{"model": "image deblurring model", "dataset": "telescope images of galaxies (Galaxy Zoo DECaLS)", "train_examples": 22083, "image_size": 32, "crop_scale_min": 1, "horizontal_flip": true, "translate": 0.06, "task": "deblurring", "loss": "charbonnier", "arch": "unet", "norm": "batchnorm", "hidden_act": "leaky_relu", "widths": [64, 128, 128], "blocks_per_level": 3, "block": "basic", "attention": false, "upsampling": "pixel_shuffle", "init": "kaiming_normal", "residual_init": "zero_last", "optimizer": "soap", "beta2": 0.99, "learning_rate": 0.0021, "beta1": 0.9, "shampoo_beta": 0.99, "eps": 1e-08, "precondition_frequency": 50, "max_precond_dim": 1024, "merge_dims": true, "one_sided": false, "adamw_lr_other_params": 0.0017, "max_grad_norm": 3.0, "magnitude_pruning": 0.7, "max_steps": 14800, "batch_size": 64, "epochs": 42.9, "lr_schedule": "linear", "final_lr_fraction": 0, "warmup_steps": 1480, "weight_decay": 0.03, "adamw_weight_decay_other_params": 0.01}
Rows from block 7, named by matrix and row number. Rows with one number belong to one channel. Each number is 128 + 24 x the weight over its row's rms, rounded and kept within 0 to 255. All counts start at 0. Numbers have three digits each. After the name is the row's rms in percent of the matrix's.
# convs0: first 3x3 conv (model.mid.1.convs.0.weight, 128x128x3x3), inputs 11-21, a 3x3 kernel for each
# convs1: second 3x3 conv (model.mid.1.convs.1.weight, 128x128x3x3, transposed), outputs 11-21, a 3x3 kernel for each
convs0.20 115:072128136128079183047128128128128128128115139128128128152162128128128098128128073128128128210116128128128148128148128165128128170128167128096128128128119128128128128128107128128108128128128128113128128128128128128128128128062118128128095128146150110109172128123128128128128128128128190128197092128
convs0.21 030:128128128128128128128128128128128128128128128128128128128128128128128128128128128128128128128128128128128128079128106128128128128128128128128128128128128128128128128128128239128128128128128128128128128128128128128128128128128128128128128128128128128128128071128069128128128128128128128128128128128
convs0.22 095:128169128128128128128128163128170043128128128128183128128128128128128128128128086128128128128128169222107128128128128110128128128128128128128128086128128078128137128111142128128128150128113128048128153157128128116117128128128128128128200128120128128072128152128128128128065128152128128128128128128
convs0.23 107:136128128085119128103128128149128111128128128128080172128128131128128152128128128128125128128128128193108146128128074128118069174128128128128174128087128128128194128128158128159186128128128128128128128128128128153128128110128128128128128128072109128128158092057160128070128128177105128128081128112
convs0.24 120:128128097053067158174128102128128128128148128128064128136109128128128103128128098128097156128128071128086128128093128128128128128128183081128128128128128100128128128084159087128128128106128128128128151146128119128128173128128128128128128128128128128128128115187087128202128097094128094097128077075
convs0.25 111:115128185128128164128065193128128100128128109182128128165128062128128092128095087128139128128128128128138163128128128128128128128128148128064128128128128128128128128128128128118128128128101164128128185128128128128128082128128128128107074128128161192128130128117153158110128128128128128128152128169
convs0.26 022:128128128128128128128128128128128128128128128128128128128128128128128128128128128128128128128128128128128128128128128128128128128128128128128128128128128128128128128128128128128128128128128128128128128128128128128128128128128128128128128128128128128128128128128128128128128128128128128128128128128
convs0.27 111:183176141159179128114128128105128113091128128190150147128128128189218093128089200128128128128123128193128128128128128142128128096090076145128178133128128128171054088147099088128099128128128209128138095090128128078128128128128128128128128128128128128104153151167150145162128128128128128128164128128
convs0.28 028:128128128128128128128128128128128128128128128128128128128128128128128128128128128128128139128128128128128128128128128128184128169128128128128128128128128128128128128128128128128128177128128128128128128128128128128128128128128128128128128128128128128128128128128128128128128128128128128128157128128
convs0.29 106:151128206128128128128128128166128101128155128128186176087128128128175128195128148128128128128128128143113128128128143107128085128195085128128128128079128128128169102128128097128128113128113128103128095095128128128082128128128128128167077057111128128128128128128128128135128128128162084128128128128
convs0.30 052:128177128128128128128164128128128182197128128128128128128128128128128128128128128128128128128128128128128128128128128128128128128128128128128128128128146128128128128128128128128128128197128128128128128128128128128128128128128128128128128128128128128128128128128128122175128128128128128128128128128
convs0.31 083:128128128128128166128067182128099087128128159128128178099128128128185128128148188128128128128128128128128128181100128128128173128128128153128158128128128148128153128100128128128128169128155128172128171128128156128169128128128128128128128128128128098093128128128128153128128128128128162167156128128
convs0.32 122:128128128128128128128128170128128128128128077128128128093130128128128130141128120160128128128128128092130128128128128128128128128138120052134128128128188128128150112128104128062128128114128190110128193128086191183115128143128128128108084128128152128128128128128164128110054128128179109211128128183
convs0.33 069:128128128128128128128128128128128128128128128128128128128128169091128128017072056128128128128128090128128128128128128128128128152102128128128128128128128090128087058128128128168128123128128128128128128128128157085128128128134128128128198128128128128145199204128225238195152128128128128208128128128
convs0.34 117:063078075128128128175176128128128153128097128098128128128145128128137120157161128218128128128147128087102128128110128195106128128128128128128128128128153128087128128128140176118154145128128184128128128128128115128128128128128128098132128128159128157173128128129112110128165128163128128082128170128
convs0.35 115:128128128128128112128128167128128150128128128128128089096147089128092128103209148128128128128136144128128128128128161113134128128128128128128128128128128128128128154161147111145128128128106090128126177128128169128160074150128128128128089095128128115128112171128128144145128128128149148203128128097
convs0.36 026:128128128128128128128128128128128128128128128128128128128128128128128128128128128128157128128128128128128128128128128128128128128128128128128128128128128128128128128128128128128128128128128128128128128128128128128128128128128128128128128128128128128128128128128128128128128128128128128128128128128
convs0.37 120:128093128128128165128128092100128151128128128099128128128128171189128089128112128066091154128128128097128128128128150128128147092157128128128128128128128159086110128156128115152128093128128128128128106153093101128128094128128139128099127128128128128106128158114128149108128086099155128107128145078
convs0.38 074:130077128128128128128128160078128128128128128128100128128128075185163128128128091128128128128128128128128128128128165128128128064095107128128128128128128074128128128128128128154128200177128128147128128090128128128082128075128128128150128128128162128128053128058128128128128128128096104084128128128
convs0.39 112:161128128085128169099098128128105128128147128128128128128140160128128104098107128128128128128128128190128128128128184102152128083128128128128085054157128128128165128111128128128154128128154128128118128128128128090128128172128128101128128165147093128092128128128128108083128128154128128163152054096
convs0.40 060:128128128182128128128128128128128128128128128128128128128128128128128128128128128128128157128128128128128128128128128128128128128128128128128128128128128128128169128128128128128128128128128128128152128128128166128128128128128128128128128128128128128069128128034128245128128128128128128128128128128
convs0.41 123:128155190128128188088182196090131087111172128128100128122128128128128128128128128128128128128128103128128158139128128128128133147140128128128128128128157128128140128128108128141143180177173128128128128128101128074128128128112128128128128128128128128089168128054128179128162128127128159094128096045
convs0.42 105:128128178095128128074076126128138128128091128128128128128128080128128128128084128128128105067128128128128114128128116128128119167089115128128096168128128128128070128128128128128142128110128128179106128128082128128128128094128128128128059091066128062128128128161083128128128074128082128128128128128
convs0.43 070:128128098128128128128110128128128128128128128128128128128128128128128128128128128128128070128198128128128162215128128163128128128128128128128128128128128128069128128128128150191149128128191128128128128128074138128128128128182182128128128128128128128128128128128128128128128128128128128152128111128
convs0.44 030:128128128128128128128128128128128128128128128128128128128128128128128128128128128128128128128128128128128128128128128128128128128128128128128128128128133128128128128128128128128128128128128128128128128128128128128128128128128128128128128128128128128128128118128128128128128128128128128128128128128
convs0.45 117:128128176115128128128128128128128128128128081128128077161128128074094128107128102128097128128128198138085163128128128128104163128128173128128124128128128141098128128105128103128112091142128168071128196128176189128128128128146128128128094096128147128057128156135128153128128124176128128128128119128
convs0.46 057:128128128128128128128128128151128128128128113121128128128128128128128128128057128128128128128128128128128128128128128128128128185163128128128128128128153128128128128128128128128128128128136128128128128128128128128128128128128128128128128128128128128128128128148128128128114128128128128128128128128
convs0.47 117:101186109128125128128128128088069128096128128128128128091128103128113128128128128187096128128090188136128119128128128128128158128128128128128128128075147128128128163115098128128128128158128128128128127128128128128128128128128128175128128128128165097128117128128142167198128128128128128128128098128
convs0.48 050:128128128128128128128128128128128128128187128128128128128128128128110128128087128128128089128128128154128128110128128128089128128128128128128128080128128128128168062035128210128128128172128128128064115128128128128128128128236128128128160128077076128128178128128150201128128128105128128128128128128
convs0.49 117:149169128128160128105100133128102228140213128128128128128049128128205128128096128128128128128128128128148170128128149110128128128121128128149080128186120128128128128128147128128156117170100128100143128157128128084166128128088196166128131100128128072128128128128128128128128128128128128137150128177
convs0.50 026:128128128128128128128128128128128128128128128128128128128128128128128128128128128128128128128128128128128128128128128128128128128128184128128128128128128128128128128128128128128128128128128128128128128128128128128128128128128128128128128128128128128128128128128128128128128128128128128128128128128
convs0.51 103:128157128160128128128150077128128128128128080128111128140128128163167152128128162079142128128128128128128128091128145128128128128128156128139128101128128128123188128117109128128128128128156128128128105175128086128084128128128096128128100128128128094089139128128128128128128128128128147128170128128
convs0.52 101:081103119128128173128128128128069128099113092067100068095184128128128128128105128128128128128128170128128128130102128128177191128128128128128161066128128128128128128173157128174128128099162128128128128182128128128128168142128128128170128128150128128113131128128128101128128109128128090105128128128
convs0.53 111:128128186128128128128095128128128172128128128153128128128082128128113128074128128128112128142116198128128128128128128149187092128128128128112098151128149128056102128102128128128128128128128085128095128128128109128128085094128128128128101128128128152095128128128081087128128128128147128128128128128
convs0.54 104:128128128128187128128128128128128075090128128147099128120084099179128166128128100128106128128128128128106128106117128128128128128151148098128128128128128128128128149128179110128145103128128128117128128128114128128128128128128128128137096128128128128128128144178128128100113088152128166128128199206
convs0.55 083:128128128128128128128128128128128112128128128128128128128128110128128128114128128128128092128128128128104128128176178128193144166128093151171128175128128073128128128165128128172128156128128128128128128128149128128128211128128170200128128128104157213223128255255128128102128178153128128128128128128
convs0.56 098:155169128128128065164158128128128128128128128128128128128128128084069128128128128128128128128128151128160128128128128128128128073128128128141128128128128128097128128128128128128128077128128128128128128128128101099128128128128128128128161129123128128128128128127101134128164128128128128128167128184
convs0.57 060:128128128186128128128128128128128128128128128128128128128128128128128184128128128128128128128128128128128128128128128128128128190128128128128128128128128128128128128128167128080066217128128128128128128128128128128128128128128128128128128128128055128128128128053220128128128128128128128128128128128
convs0.58 112:128128120128128122175128128081106079128128128128099128128198128128128167128128088128168128128128106128148128128128092128128128114128128092102128128128128128128128128128128128113156143112128128083128128104065128128128128128128128128128179172163128128195128088128090128066128128151128084128128182128
convs0.59 111:128100128128148128128136128137167128074128128145128128128090128128128105155128128128128114128180128128128128119101138128128128162184128092128128128128128128128106128128135128128149157128107159128128137128128152129214128128141128128128128128157128128128128128113173128128128108128128120128155128141
convs0.60 123:148128191128101159128128145128128128128128113074154128157102128089128128098111079128128193177128167128072128160099128128153174128128128133112128128128128128128086108128128079128128105128128128128128202128128192128128128128128150128128128128144128108105128135128128128128128128164151076128128128128
convs0.61 098:128168171088128128137173101225186128128128128128128098128128079128128128128128181128128128171128128128128099128128128128128095129128090128128120128128153128128128128171128128128160128128128089092115101128128128128128176128159128128128128128128115113128094128128128128128148128203128078073128128128
convs0.62 114:128104128128128128128128128166083128128128128128128128128187128128128128128128170128106128168200128128101128142128128128128090128150128128128128128128128128128128157128100142128135162128128128128161163128128128091128121128128099128140128148128164128128112172074128128097128108089128128128183147128
convs0.63 105:128128128128128128079128132128128196220128128128137128128172128162093128075128157179128073074128128184128128128078128128128128128128128128161072128128128148128059183128128128128157128162083128128158128128169128128128128171128084128128128170144201153128128128128128085128128128128128128156128106128
convs0.64 114:128108128070128173105113128080094128128128157128139128192128092169128128128088128105128128128128166128169175079121128128187128128159128128128128128128128098128128128128128128096128152128093128156128128128128128128128115102196138128128128078128113128102160128128128082095180128128128128161128128128
convs0.65 112:128128128128128097146128128128128128160128128128166128131128128128128135128128128128102171128128128128128128128157115128128128099128128128097128186128155128128128128162149107154128128102162128141112128128093032105128179128128128128124128128128128099163128128213166128194128128128128128128151102161
convs0.66 123:128196128128168167128084128148128128128158128128128128128161128128113153128128128128128152128165128128072128128140128101128109174175151128115154128128128083092094128128128128128128128105128067129128128106128128128128128128160119128128128128128128128093128128123149128150128128128128081173072091095
convs0.67 111:128182174128128149093217128128128128128128128128128128153161175128128128111194128147079071082128087128104128158129153158161086128158187128176128142128185163128128128128128128128147150128128129128151128128120113096128204128128128128156128128151108128173128134155120128128128128128128128128129128095
convs0.68 030:128128128128128128128128128172128128128128128128128128128128128043128128128128128128128128128128128128128128128128128128128128128128128128128128128128128128128128235128128128128128128128128128128128112128128128128128128128128128128128128128128128128128128128128128128128128128128128128128128128128
convs0.69 120:173155178085083128128132171128128128128153128152128162128128128128128143128128109178128128187128128128128128128128096128096100101128141128045128087128095128128128128128128128160128128128128128200082128128144128128113128128128128128128128128128128173128108128128128128162129163142147083094088128128
convs0.70 125:128155246087149196128128128128128128128128153128145128128128156158173128128128128128128128128128120128128093084092122128128128142156128128128128155128128128128128146128128128128128128148128128112070128128128128128128128156128162128128128128128128067088128128128128128128163179164128128105151128128
convs0.71 117:110122128128076128157163172128128077128178087100128128173171181128128128128110128128128128128128128128128128128128083128128102128128128090128083086128128123128128128128128128107128155128128147180128149128128111095100128068128128096108174196128128128148187128128128128128128128195128128128128114128
convs0.72 035:128128128128128097128128070128128106128128128128172128128128128146128128128128128128128128128128128128128128128128128128128128128128128128128128173128128128128128128128128128128128128128128128049128128128128128128128128128128128128128128128128044128128128128178128128128128128128168128128128128128
convs0.73 070:128128086128170128128161128128128128128128142128128128128134202128128128167128128128128128172128128206128128128105128128198128201128128128128128128128128128128155172169128128128128128176154128128164201128128128128128128128128128148128128128128179128128128195128051128128146128128128168180128128128
convs0.74 033:128128128128128128128128128128128128128128128128128128128128128128128128128128128102128128128128128128128128128128128128128128128128128128128128128128128128128128128128128128128128128128128128128128128128128128128128128128128128128128128128128128128128128128128128128128128128128128128128128128128
convs0.75 051:128128128128128128128128128128128128128046128128128128128085128128160128128128128128128128128128128128163128128128128128128128128128128128128196128128152095128128128128023197128128128176128128128128128128128128128128128128128128128128181128128128128128128128128128128128128166128128128128128128128
convs0.76 098:128128167128061114128128117148128128128128093104169128128128128128155128128128128128169128164128128128088128128128101128107128128156128128128128128128128128128128085128128067128128207128128128128128128067128128128128128203128128189128128128128128128128061128128171128065128128128128162128128128128
convs0.77 126:151128161100128148128154089128128128128128128128128158093170152105154128128162128076128084155071128103128128128155188097128169128128208070128128164140099128172166128102128128128105123128128128128128128128098128128084081138094128128128087128128151128143089128128128163155128128128114144098128158154
convs0.78 069:128128128128128128128128128161128176128128128128128128128128128128107104128124128128128128128148128128128128177128128128128128128128128128128232128128194128128053199207128128128169051128071128128128128128128159128128160128101187128128128174170128128128185128172074128128128158128128128128128128128
convs0.79 123:147094128128128116128128128128128174128128128096128140103090097128128123128128168091128128128128076086109128128165128088128128128112128128173128128147173128128128151150100128104128148160128089082078128128128084106105171168172128128128128128090107128128128128128129128147128128128128128160128128163
convs0.80 103:128128128128128128128181128078128128128096128102128128128095149069128128098111155128180128110128200128128128128085128059128109093128156128128128128128099128128128128128128128128128128106159128128134128128128128128065128128128128128128092128128128099128090128128128128128128150168157128106128095128
convs0.81 091:128062128128082112128133128128082128128128128178128154128128085128128128160128128128128173128128128128128185128128083128128128128115128128128092128128128128128128128128123150215160128128128128128128128092128128089112128128128058128128054099148128110128128128128158128128128128128128128128128102128
convs0.82 117:145154153128128128172149128128128180150128128058080102128128128158128128134078128128163128128128174074091089167163128128128128128158097128128128128128128128128128128106128128128128128158128142128128128120128128128128128128128128128128128115128157128128128155128128090128128169186086122128128128128
convs0.83 117:128128092128190128128128100128128128128085170128135097128156072162128070128117128128128155128128128158128128128128128128160145128128092128128128143111128059039128128093128128128128128154108128128092154128128128139128128128128128064128128128093167090113092128151094149128128157128153128075128164128
convs1.20 117:157128203128128198128128196175128068096173128116128113138128128128128128128128186133128128157128150128109128128128128128128206160128170136128097128128128128107128128128128150128107128128128128086078088128128105128128128128128128128128128128128128128128113128096144140128128173087173128128084128128
convs1.21 083:128164106189128050128128128128128128128128128128128047128128128128128128128128128128128128128128128128128128128072062128128145128128168128128128128128128128128128128147128090128163128128172128198128128128128128128128128084128128128128128128128128128128128105128128186162128100090128057074128128146
convs1.22 104:128128128128087087128088128128128128179128128128128128128128128128162138087128139087128128128128128091128128128128128128128128106128128128128102128128128128128144128128054128093128128128128155091092128128102128139128177128128128128128128128128128128128128128128128128090155128128128193128128128158
convs1.23 109:153182154154184128151149128128128099081066128128089102128128166128128128128128128074128056128164128128128088128128149128128128177128092055094128128128128128128128150128128096128128128128128128086128128155155128153128128128128073128158095097105128128128128128128128147128128128156128128128099128103
convs1.24 107:150128049096128128212128128128128128183128128128097128162128084084128128128163090096128082128128128062128032070128128156151128168199128128128188065082128128128204128156183171128128128158128149128128128113128128128118162149128136128128180142128128098128108128128128128128128100128152128128128128086
convs1.25 115:128151142128128167094128128128128128128153056128128090128128128128128128199165096128100128128128174128128199101162128128128128128128128128128086128128128128128124128128128087128118093128128128128128128128128149145128128128128154128128128128128100128128128128162128128128128128128128128128166128108
convs1.26 087:128128098161155082128128088128101128128128093128160095128128128128128164128128174128062052128128128128128128128128160128099128128128128128128128087128128128128128128128160128128128128128086128128128128148128103128159128128128128128128149128128128094128128128128128128128080098128128080128098073128
convs1.27 094:087128128128064128128128128128128128099064128128128159128128165141128128128128128128089108087128128128128128136128128097128128128128128159128166103128128128128081128128128128128173128128128128128164128181128128128078128128128156128154128128165078128128057128128128128162128176128186128128128154128
convs1.28 076:128084128128128128184128103172128128101128128128128095055093128128187128128128128060073079128072128128128128128128128128128072128128128128128128128128128128128128128128102149128128128128128128128128128128128128128128081128128128128085128128128068077128078128128128128128128160179128128108128065128
convs1.29 098:128128128128128128128066128128067128100072128128128128128152128128110128128128128050128128128128109128128128074108128128128128128128128128128128139139105128134071192142128128128169128128128128128107128146128128128168128128166128128175128168128128156178207128128173128128128165128083191128166165128
convs1.30 080:128077128128099104128037128128128128096161128128091128128128128128128128128170128096128128128128128128128128090128161080128128128128128128208128100182128095128128106128128128128128128156128128088128128128128128128109097128170128103190128128128128166128092128128128128128128128166128128128070128161
convs1.31 073:128128128128164128128128128128128157128128128128124168128128128128128047128128128128128128128128128128128128128128128116128128063128128128128101128128128128128049128128158128128128159128128128128128128128128128128128128211128128128128128192128128128128128216128128128128128086128128128128154128128
convs1.32 107:128104128128128128116128128128128128128128128128128128128128128080128128133128128128128128128128128175128093152128128128059128128128128128128128097128155128128144128128128128162128128128106097128128128098092128128128128128128144128128128077053165128128128128112128128128128128128052149128128128155
convs1.33 073:128195128128176175128128128128128128128128102128087057128128084128128128065128128128128128128085128128128128128128128128128088128128128170128128128128128128128128128128128128128128128128165181128128128128128128128128128128128128128078128128109191128128128128090128128128128128128128128128128128128
convs1.34 109:128128128128128154128128128059128128128113185045128128128128128128128128128128128128128128128128128020128088140128128128128128128149128104198128128128128128128169128128128068167128128128128148128194128128128183204128128128128128128128098128128128150128128128128088128128073098098128128128128128077
convs1.35 110:101128128128128128128169143165128128128128128128128090059048128128128128168128128128171128128128128065128128128128128143128128128128128186114169128110088128204128128102102128128128128128128128128076128128128128192197128128128128128128128128128128128128144128149128165128128128128065082084128073128
convs1.36 085:128128128128128057128068128128110108128128083152086128128078139128151128128128128128128128128128128128128128128128110128128128128128128128088128128128128066128128128128156128128128128151128128128146128128128163128128128103128128096128128128128079128128128128128101128128128128128074128106082108175
convs1.37 108:128128128128128128104165169128128128128128135074128128128145128192128128128156128128128128068128084084128088128128139100080148128121128072128128081068128128100128072110165083128128128128128186128175163116128128128128128128128169128128128128128186148157158128128187128161128128128128128101156128128
convs1.38 096:128128128128128158128128197128128128128117128128128166198128128135128128128086082128158202128128194128128182128153128128128128128065128128172128128128128128128128128128104128050082089128105128128102101128128128128128128128080128128128077128128128128171128176138195128128068077128128128128128205128
convs1.39 105:155128112128156128128128078128128128128128128176162093128128128128068128128143128128128128128128128128145128128128128128128147128163146128128128128128128128128128128128128077128151128139128119128128128155128128166128128128128128205128128128128128128128128128128169128128128128128086128128128152155
convs1.40 080:128128128086128128163163128128151128128128128128128097128128128128177128128129128128128128128168128128128128163060128171196128128180128128128128128128128183128128128128128128128128128128128128128128128128128128128128128128128128128083128128128128051101128128128128128128192128128128096128209128128
convs1.41 104:128084128128128160128156128128128128128128128128128128128128148128128128128128161128128128128128128128140107128128128128102128128128128087116128096128128128128128099086128128087128128080128128128128128128162074128128160128128128079128093128128128128128159157128128153100168128128128085128128128128
convs1.42 090:163128220128128128084128128087128128094128128128128128128128128128128128128128128128128128128128205128128128128128128128128128128128128180128128128128128128182176173128089128167128128128168128128128128128183128128128128128128128086094128128128078128186128128071128128113128128128128128128128128128
convs1.43 079:128131128128128128128128128128148190128128128128128177148128128128128128128128077128165128128128128128088128128128128128047128128128095128128167128128128128128176128128128128128128128066128149128128128128128063128092128196128128128128128128128128128128128128102128128049128174128155128175148128128
convs1.44 075:156128128128128128128128128128094081081128128128128128128092128128128128128128128128128091180128079179128128128128128128128128128168128128128128128128128128051128128128128128128128128128128167189164128128128128128128128128128128128128128128128128128128082128128128128128097056128092066128128085128
convs1.45 121:099111185128128192096090151163128128158128146128128122152128110128128165180128128161128128157128128147128128128128128128128128151128128180128128179150128170128128128128144178128171128128172128128110165128128128128111128138128128128128128128109101128128159128128128128128128128128128128128128128128
convs1.46 082:128128128128128128128128128128128156128128128128090128080128128091128128128128128128128128100128128128062128095128128081128128096128128128128128128128152128128162128128128128128197128171151128128128128128128128128128128128147128128128128128128108128128128128128128128128128128128128128128094128167
convs1.47 109:097128102143128128128128128128128128090128128128128185128128128175159128128071128128128128128128074128128128128175128128191128128088067128152128115088128164150149128080070128128128128088128086128128096106187128192128128164128150128168128128128128128128128128128128128128182128199128085128128170128
convs1.48 075:174083128128128128128128207128128128128081128128128162128128128128166202139128128128053128128073128128128128121073128220128128128128128086128187128128128128157164128128128128128128128128128128128128128128128128055128128128128128128154128128128128093128128128128128128128096128128128128128128128128
convs1.49 113:128128128128108128167172128128199128163094103128096128128128083128128128128153128128128164159128128173128184128128063128128128192128149128054095128070128175128094128125128128128128128128128094128128128128128128128161128128128128128097196128128128178142086128128155104128090128128128128128104128091
convs1.50 083:164128074128066128128056128128128093128128128159085128128128128128128128159128128128068128128128128128128189128082128074085128128128128049128128128128128128128128128128128128128128128168128128168128128128128128128128128091128102128182128128149096128083128128128101128128077128128080102128065128145
convs1.51 101:128128128128128099128128092128090074128128128126128128128091128128128085128128128128128092128128128128128128131128128128128128128128128128128128128128128175128128128128128128128128128128128128128128073128128085080128092181128088128128128128128128128092128128128128128128128128128128128128128128142
convs1.52 090:081128128111156128189128159128128167088128128121173128128173128128128128128128128128128141128128152128128128128128128084128128128128128128128099128128128128128128128128128128128128084128084128128128145079089128167128128205128128128128113128064190128128153185128128158128128128105128154128112151128
convs1.53 096:190190128128128128099128170128128128128128128090087128128162141091128128128128128128128128128147128168128128128128154128128128128128128128128160128128128174128128128128128128128194126128128128100128125128128128128102070128128045128128128128128128097144172106128197128128128145128094128128128128128
convs1.54 086:128128128128108186128171128128128100186128128128128128100082104128128128128176128128177128128128128128128128128128094128128128128128128128128128128128128128128128128161128128128128128128128128152128151128034128128128128133128128128128128128128128128128128128168128070128101091199128128128128158128
convs1.55 080:128128128128092081128091128128128128128128128128128128128128128078079156128128167128128128128109128128075083128128128128079128128151128128128128128128069120128128128093128128093178128128168128128128128101128156128128128128128128128201128169172181184128128128128128128128128128128128091128128128200
convs1.56 107:187128143157115128128128128128128128128128148128128128128067128086128128128128153082128128097128171090105092128128196128090111128128128115154128128153128128128128128128128128128128128147128128128128128128128170128128158128128128051109128128128067075093056128128157202128128104128128128128128128119
convs1.57 082:141150128128193128128128128097128128128093083128128128128128128128164172128156128128128128128166128128196154128128086128192128128128128128077107128128128128128128128128128103128168095128128128128128128128128128128128128091082128179128128173128128128082128128128182192128128038093159128128102128128
convs1.58 114:130128128150128155128128112204128128128188128128128162154128077128128169183128128116128128128128128128091128103128128149128173128128118128198147128128128128128128159168128150164128128128128128128128128128128128128147128128128128128128173128128128162128128194128104128128212128128128128128128128128
convs1.59 102:128075107079062128128185128128170165128168128128114128128149128128128128128160214128095128128128128128094170128128128128070128128128155128128128148119128128128128128128092128128128128098128094148128128160085128128128128128128158199128172162128128128128128128166128128184102088086105128128128181128
convs1.60 120:128128133128128186128128128128128128128128068086154128149128158128128128128128128128140128128128102154128128128128153128128207102128171159128128138128128128136128128128128128128128128119104128104071128083128147147128128128128128128081128128078128174087128128095128158128128128183128128128128128128
convs1.61 099:128128112128184128099077128189179128128128128128128128128128128128128128128128073227170161128128148171149128196128128201128128128128128128128128128128128152128128221167128128128128128151128128128093128128163128105128128128081165128128128128128128100128128128173086128128128128128128221128128128128
convs1.62 099:128164128128115128128164128174128128128128090198128128128078128128128128128134128168128128175128038128128128128128128128128191128128128128128128128155128128128128128163128128159128128128128128128128128128068105128128081190128128128128128128161128128072128128187128128128128128104128128128167128128
convs1.63 111:128128128151188128128128128088128128091128128128128128128128198133128077086075107209128087183070128180179128177128128128128128128143128187128128128128128128128128128098128102128128128128128128128128128128128128128128128115110095093137128128128128149128128128128128128128128157128128128128128128093
convs1.64 109:128128128076128128128155145128128092091128128128176160128128180128128128128128128091100086128128128128128171128057128158095128128128128128128128096128128128128128128128099096144087128128069128128083128128128128128128144128079111128128098147128192128128171128128179128128128128096057181173128080128
convs1.65 108:128089128128091101128150128128128128128128128152128128128113128128128128128116089106128128084106075084128128128110090128128128128128075128175148128081128128178128100128128128128158093117128128128186128128155163158167128128128175128181178128128128162128044128128128128128128163128128128108128128195
convs1.66 113:128128128088128240183128128128154088128100128128128064128128101128128128128112128128160128128128128128128128128098106148128174164128177128140128128128128128128128128128128128128101128128128068128128128128068128128128128233128128128128110128128128079128128088128128128153116166128128128128128128128
convs1.67 104:128097128128128128128052128128128128128128128128128173138098198128128128128080092128171058128128128157164128128128095128128128128159128128128128128128128128074128128128128137128128128176083128128195128128128087128128128128128128171128128128037105084128128128128128101128128077128128128128128128083
convs1.68 063:128128128128128128128128029128128128128128128128078059143128128128128128128128128128073128128128128128128128128103128128128128128128128128086152128128128128128128128128128128128128128128128128128128128128173128128128097128128128128049128128128128128174128128128128128128128128188128128128085046128
convs1.69 106:128128128128077128091056086128164128128128163163128128148128128128128128128128128128128128128128128090088128128156128128128155128128100128128128128128128095128128157128128128128079128128128128128128128167128128096128128197109128128128128128128128170128128128128060098128128128160128188128128128128
convs1.70 118:200194211128106128082128128172128128073128128128128128135128165128128115107128164102128128128128128128128128103091128148128128128128153128095090128128128128128128128128176128128128128168088128155128128128128134167087128128154128128128128120128128128128118128128128128128128181201128128128075128078
convs1.71 114:128128067128162128128086128128128104148169128128128128128128128128094070128128128128184128152128128128128128128128128162128128128081128178169128128128128128128128128177128102128128161128128151159128105128128128071128088128128128128128128159128128097075128154128128128128128128128128089128128128136
convs1.72 084:128169128128128128128147128171151128149128128151128128128054128128128128128128128128128109128128128128128128128128128128128128128128153170128128128128128128128128128088128128128128128128163154128128128128187128128128128128128128128164128128128152128128128103103128128128215128128177128102128038100
convs1.73 077:128101128100060128128095171128128128128128195128128203128128128128128128128103100172128128128164095149128128096128128128128128128128128128128157073128128128084128128128128162101131128089128128128074128128100128128128128060128128128128128128156089195128128152128158148066104128128128128128128128083
convs1.74 072:128128128128096054128072128128128128128128128128075128128128128128128128171205128128201128128175128128128128128128128169128069128185170128128128128128128077128128128128128128128128128153128128128128128128128128128128128128128128128128128128128128069128128128128128128128128098128128128045128055128
convs1.75 067:128128128128128128083128105128128128101088088128128128091128128169128128128128128082096128128094081196128128128128128128128128128128102053128128128128128128128128128128128128128128128128128128180128128128128128128128128054128128084089128128073128128128128128128128154128128128128064128128128128128
convs1.76 078:128128102128167128128128128128128128128128128086128128128128096128128128128179128128128128128128128128128128186128128128128176056128128128128128128128128128128128128128128128128128128128128128088128128128128128128128128128128128128128128128128155128065128167128075096167128128186128217128128128128
convs1.77 111:156128128128128128128128087128128128128128167103103128128128111191128128128128128167128128162148070128128128128128215128128179128128128128128089128085086149128128101128167106095154094128128089128128128087185128128128166075164128128128128128167128128128128128128128067128128128128128081128128128128
convs1.78 079:128128162128128128128128172128189128128128128128128128128128128128128092184128109128128128128097128128128128128128128055128078128099128179128128108128151087166128128086128128160128128104128106128128128128128128167128128128128128128128128128128128128146089128128104112128128128128128128128106128128
convs1.79 109:128128128128128128128128088128193128128128128093128128082178119128151164177128128128148139128076128128117168128138128128128184128128128074047078102128161128128128128128128128128117128166079128128159155118128128128168176128128128128128128128128128128089080128128128128128128128128112128086128128128
convs1.80 103:128128143169128083128128170128128128128128128128128128087134128128128128074128128128128156128128139128128128128128128128128128128164151093128128128128128035076128128155128128128128128128128128128128116111128128128128128128128128089128128128128128128128128128128128128128128128128128128128051108126
convs1.81 092:128128128128128148128161128128092086082165128083128179191109128128128092162128128147128128128128128189128161128128128128128090161128128128175102128128061166128128128109074128093128128128128128128128128077128128128128128164179061128159067128128128053128068113128128150128128128128128128128128128165
convs1.82 120:128128178128128128165128128128128128128128128128128128159128088128128128167128128128157128096128117098047128128128128128128089128093128128128141128128087089128091128128128128128128072128090128128128128128128110115128110128100106128128128128128128154128128128128128128128128128128128128128128091128
convs1.83 107:128128128128084050128089181128128128128128128148128128128128123128128172128072128128128128128112128128128128128068128128096128128128128128128128128128102128128128128128128054128128099128148165128128128128128163128128128128128128128128128128128128128173241179079128128128196128153128128160175128157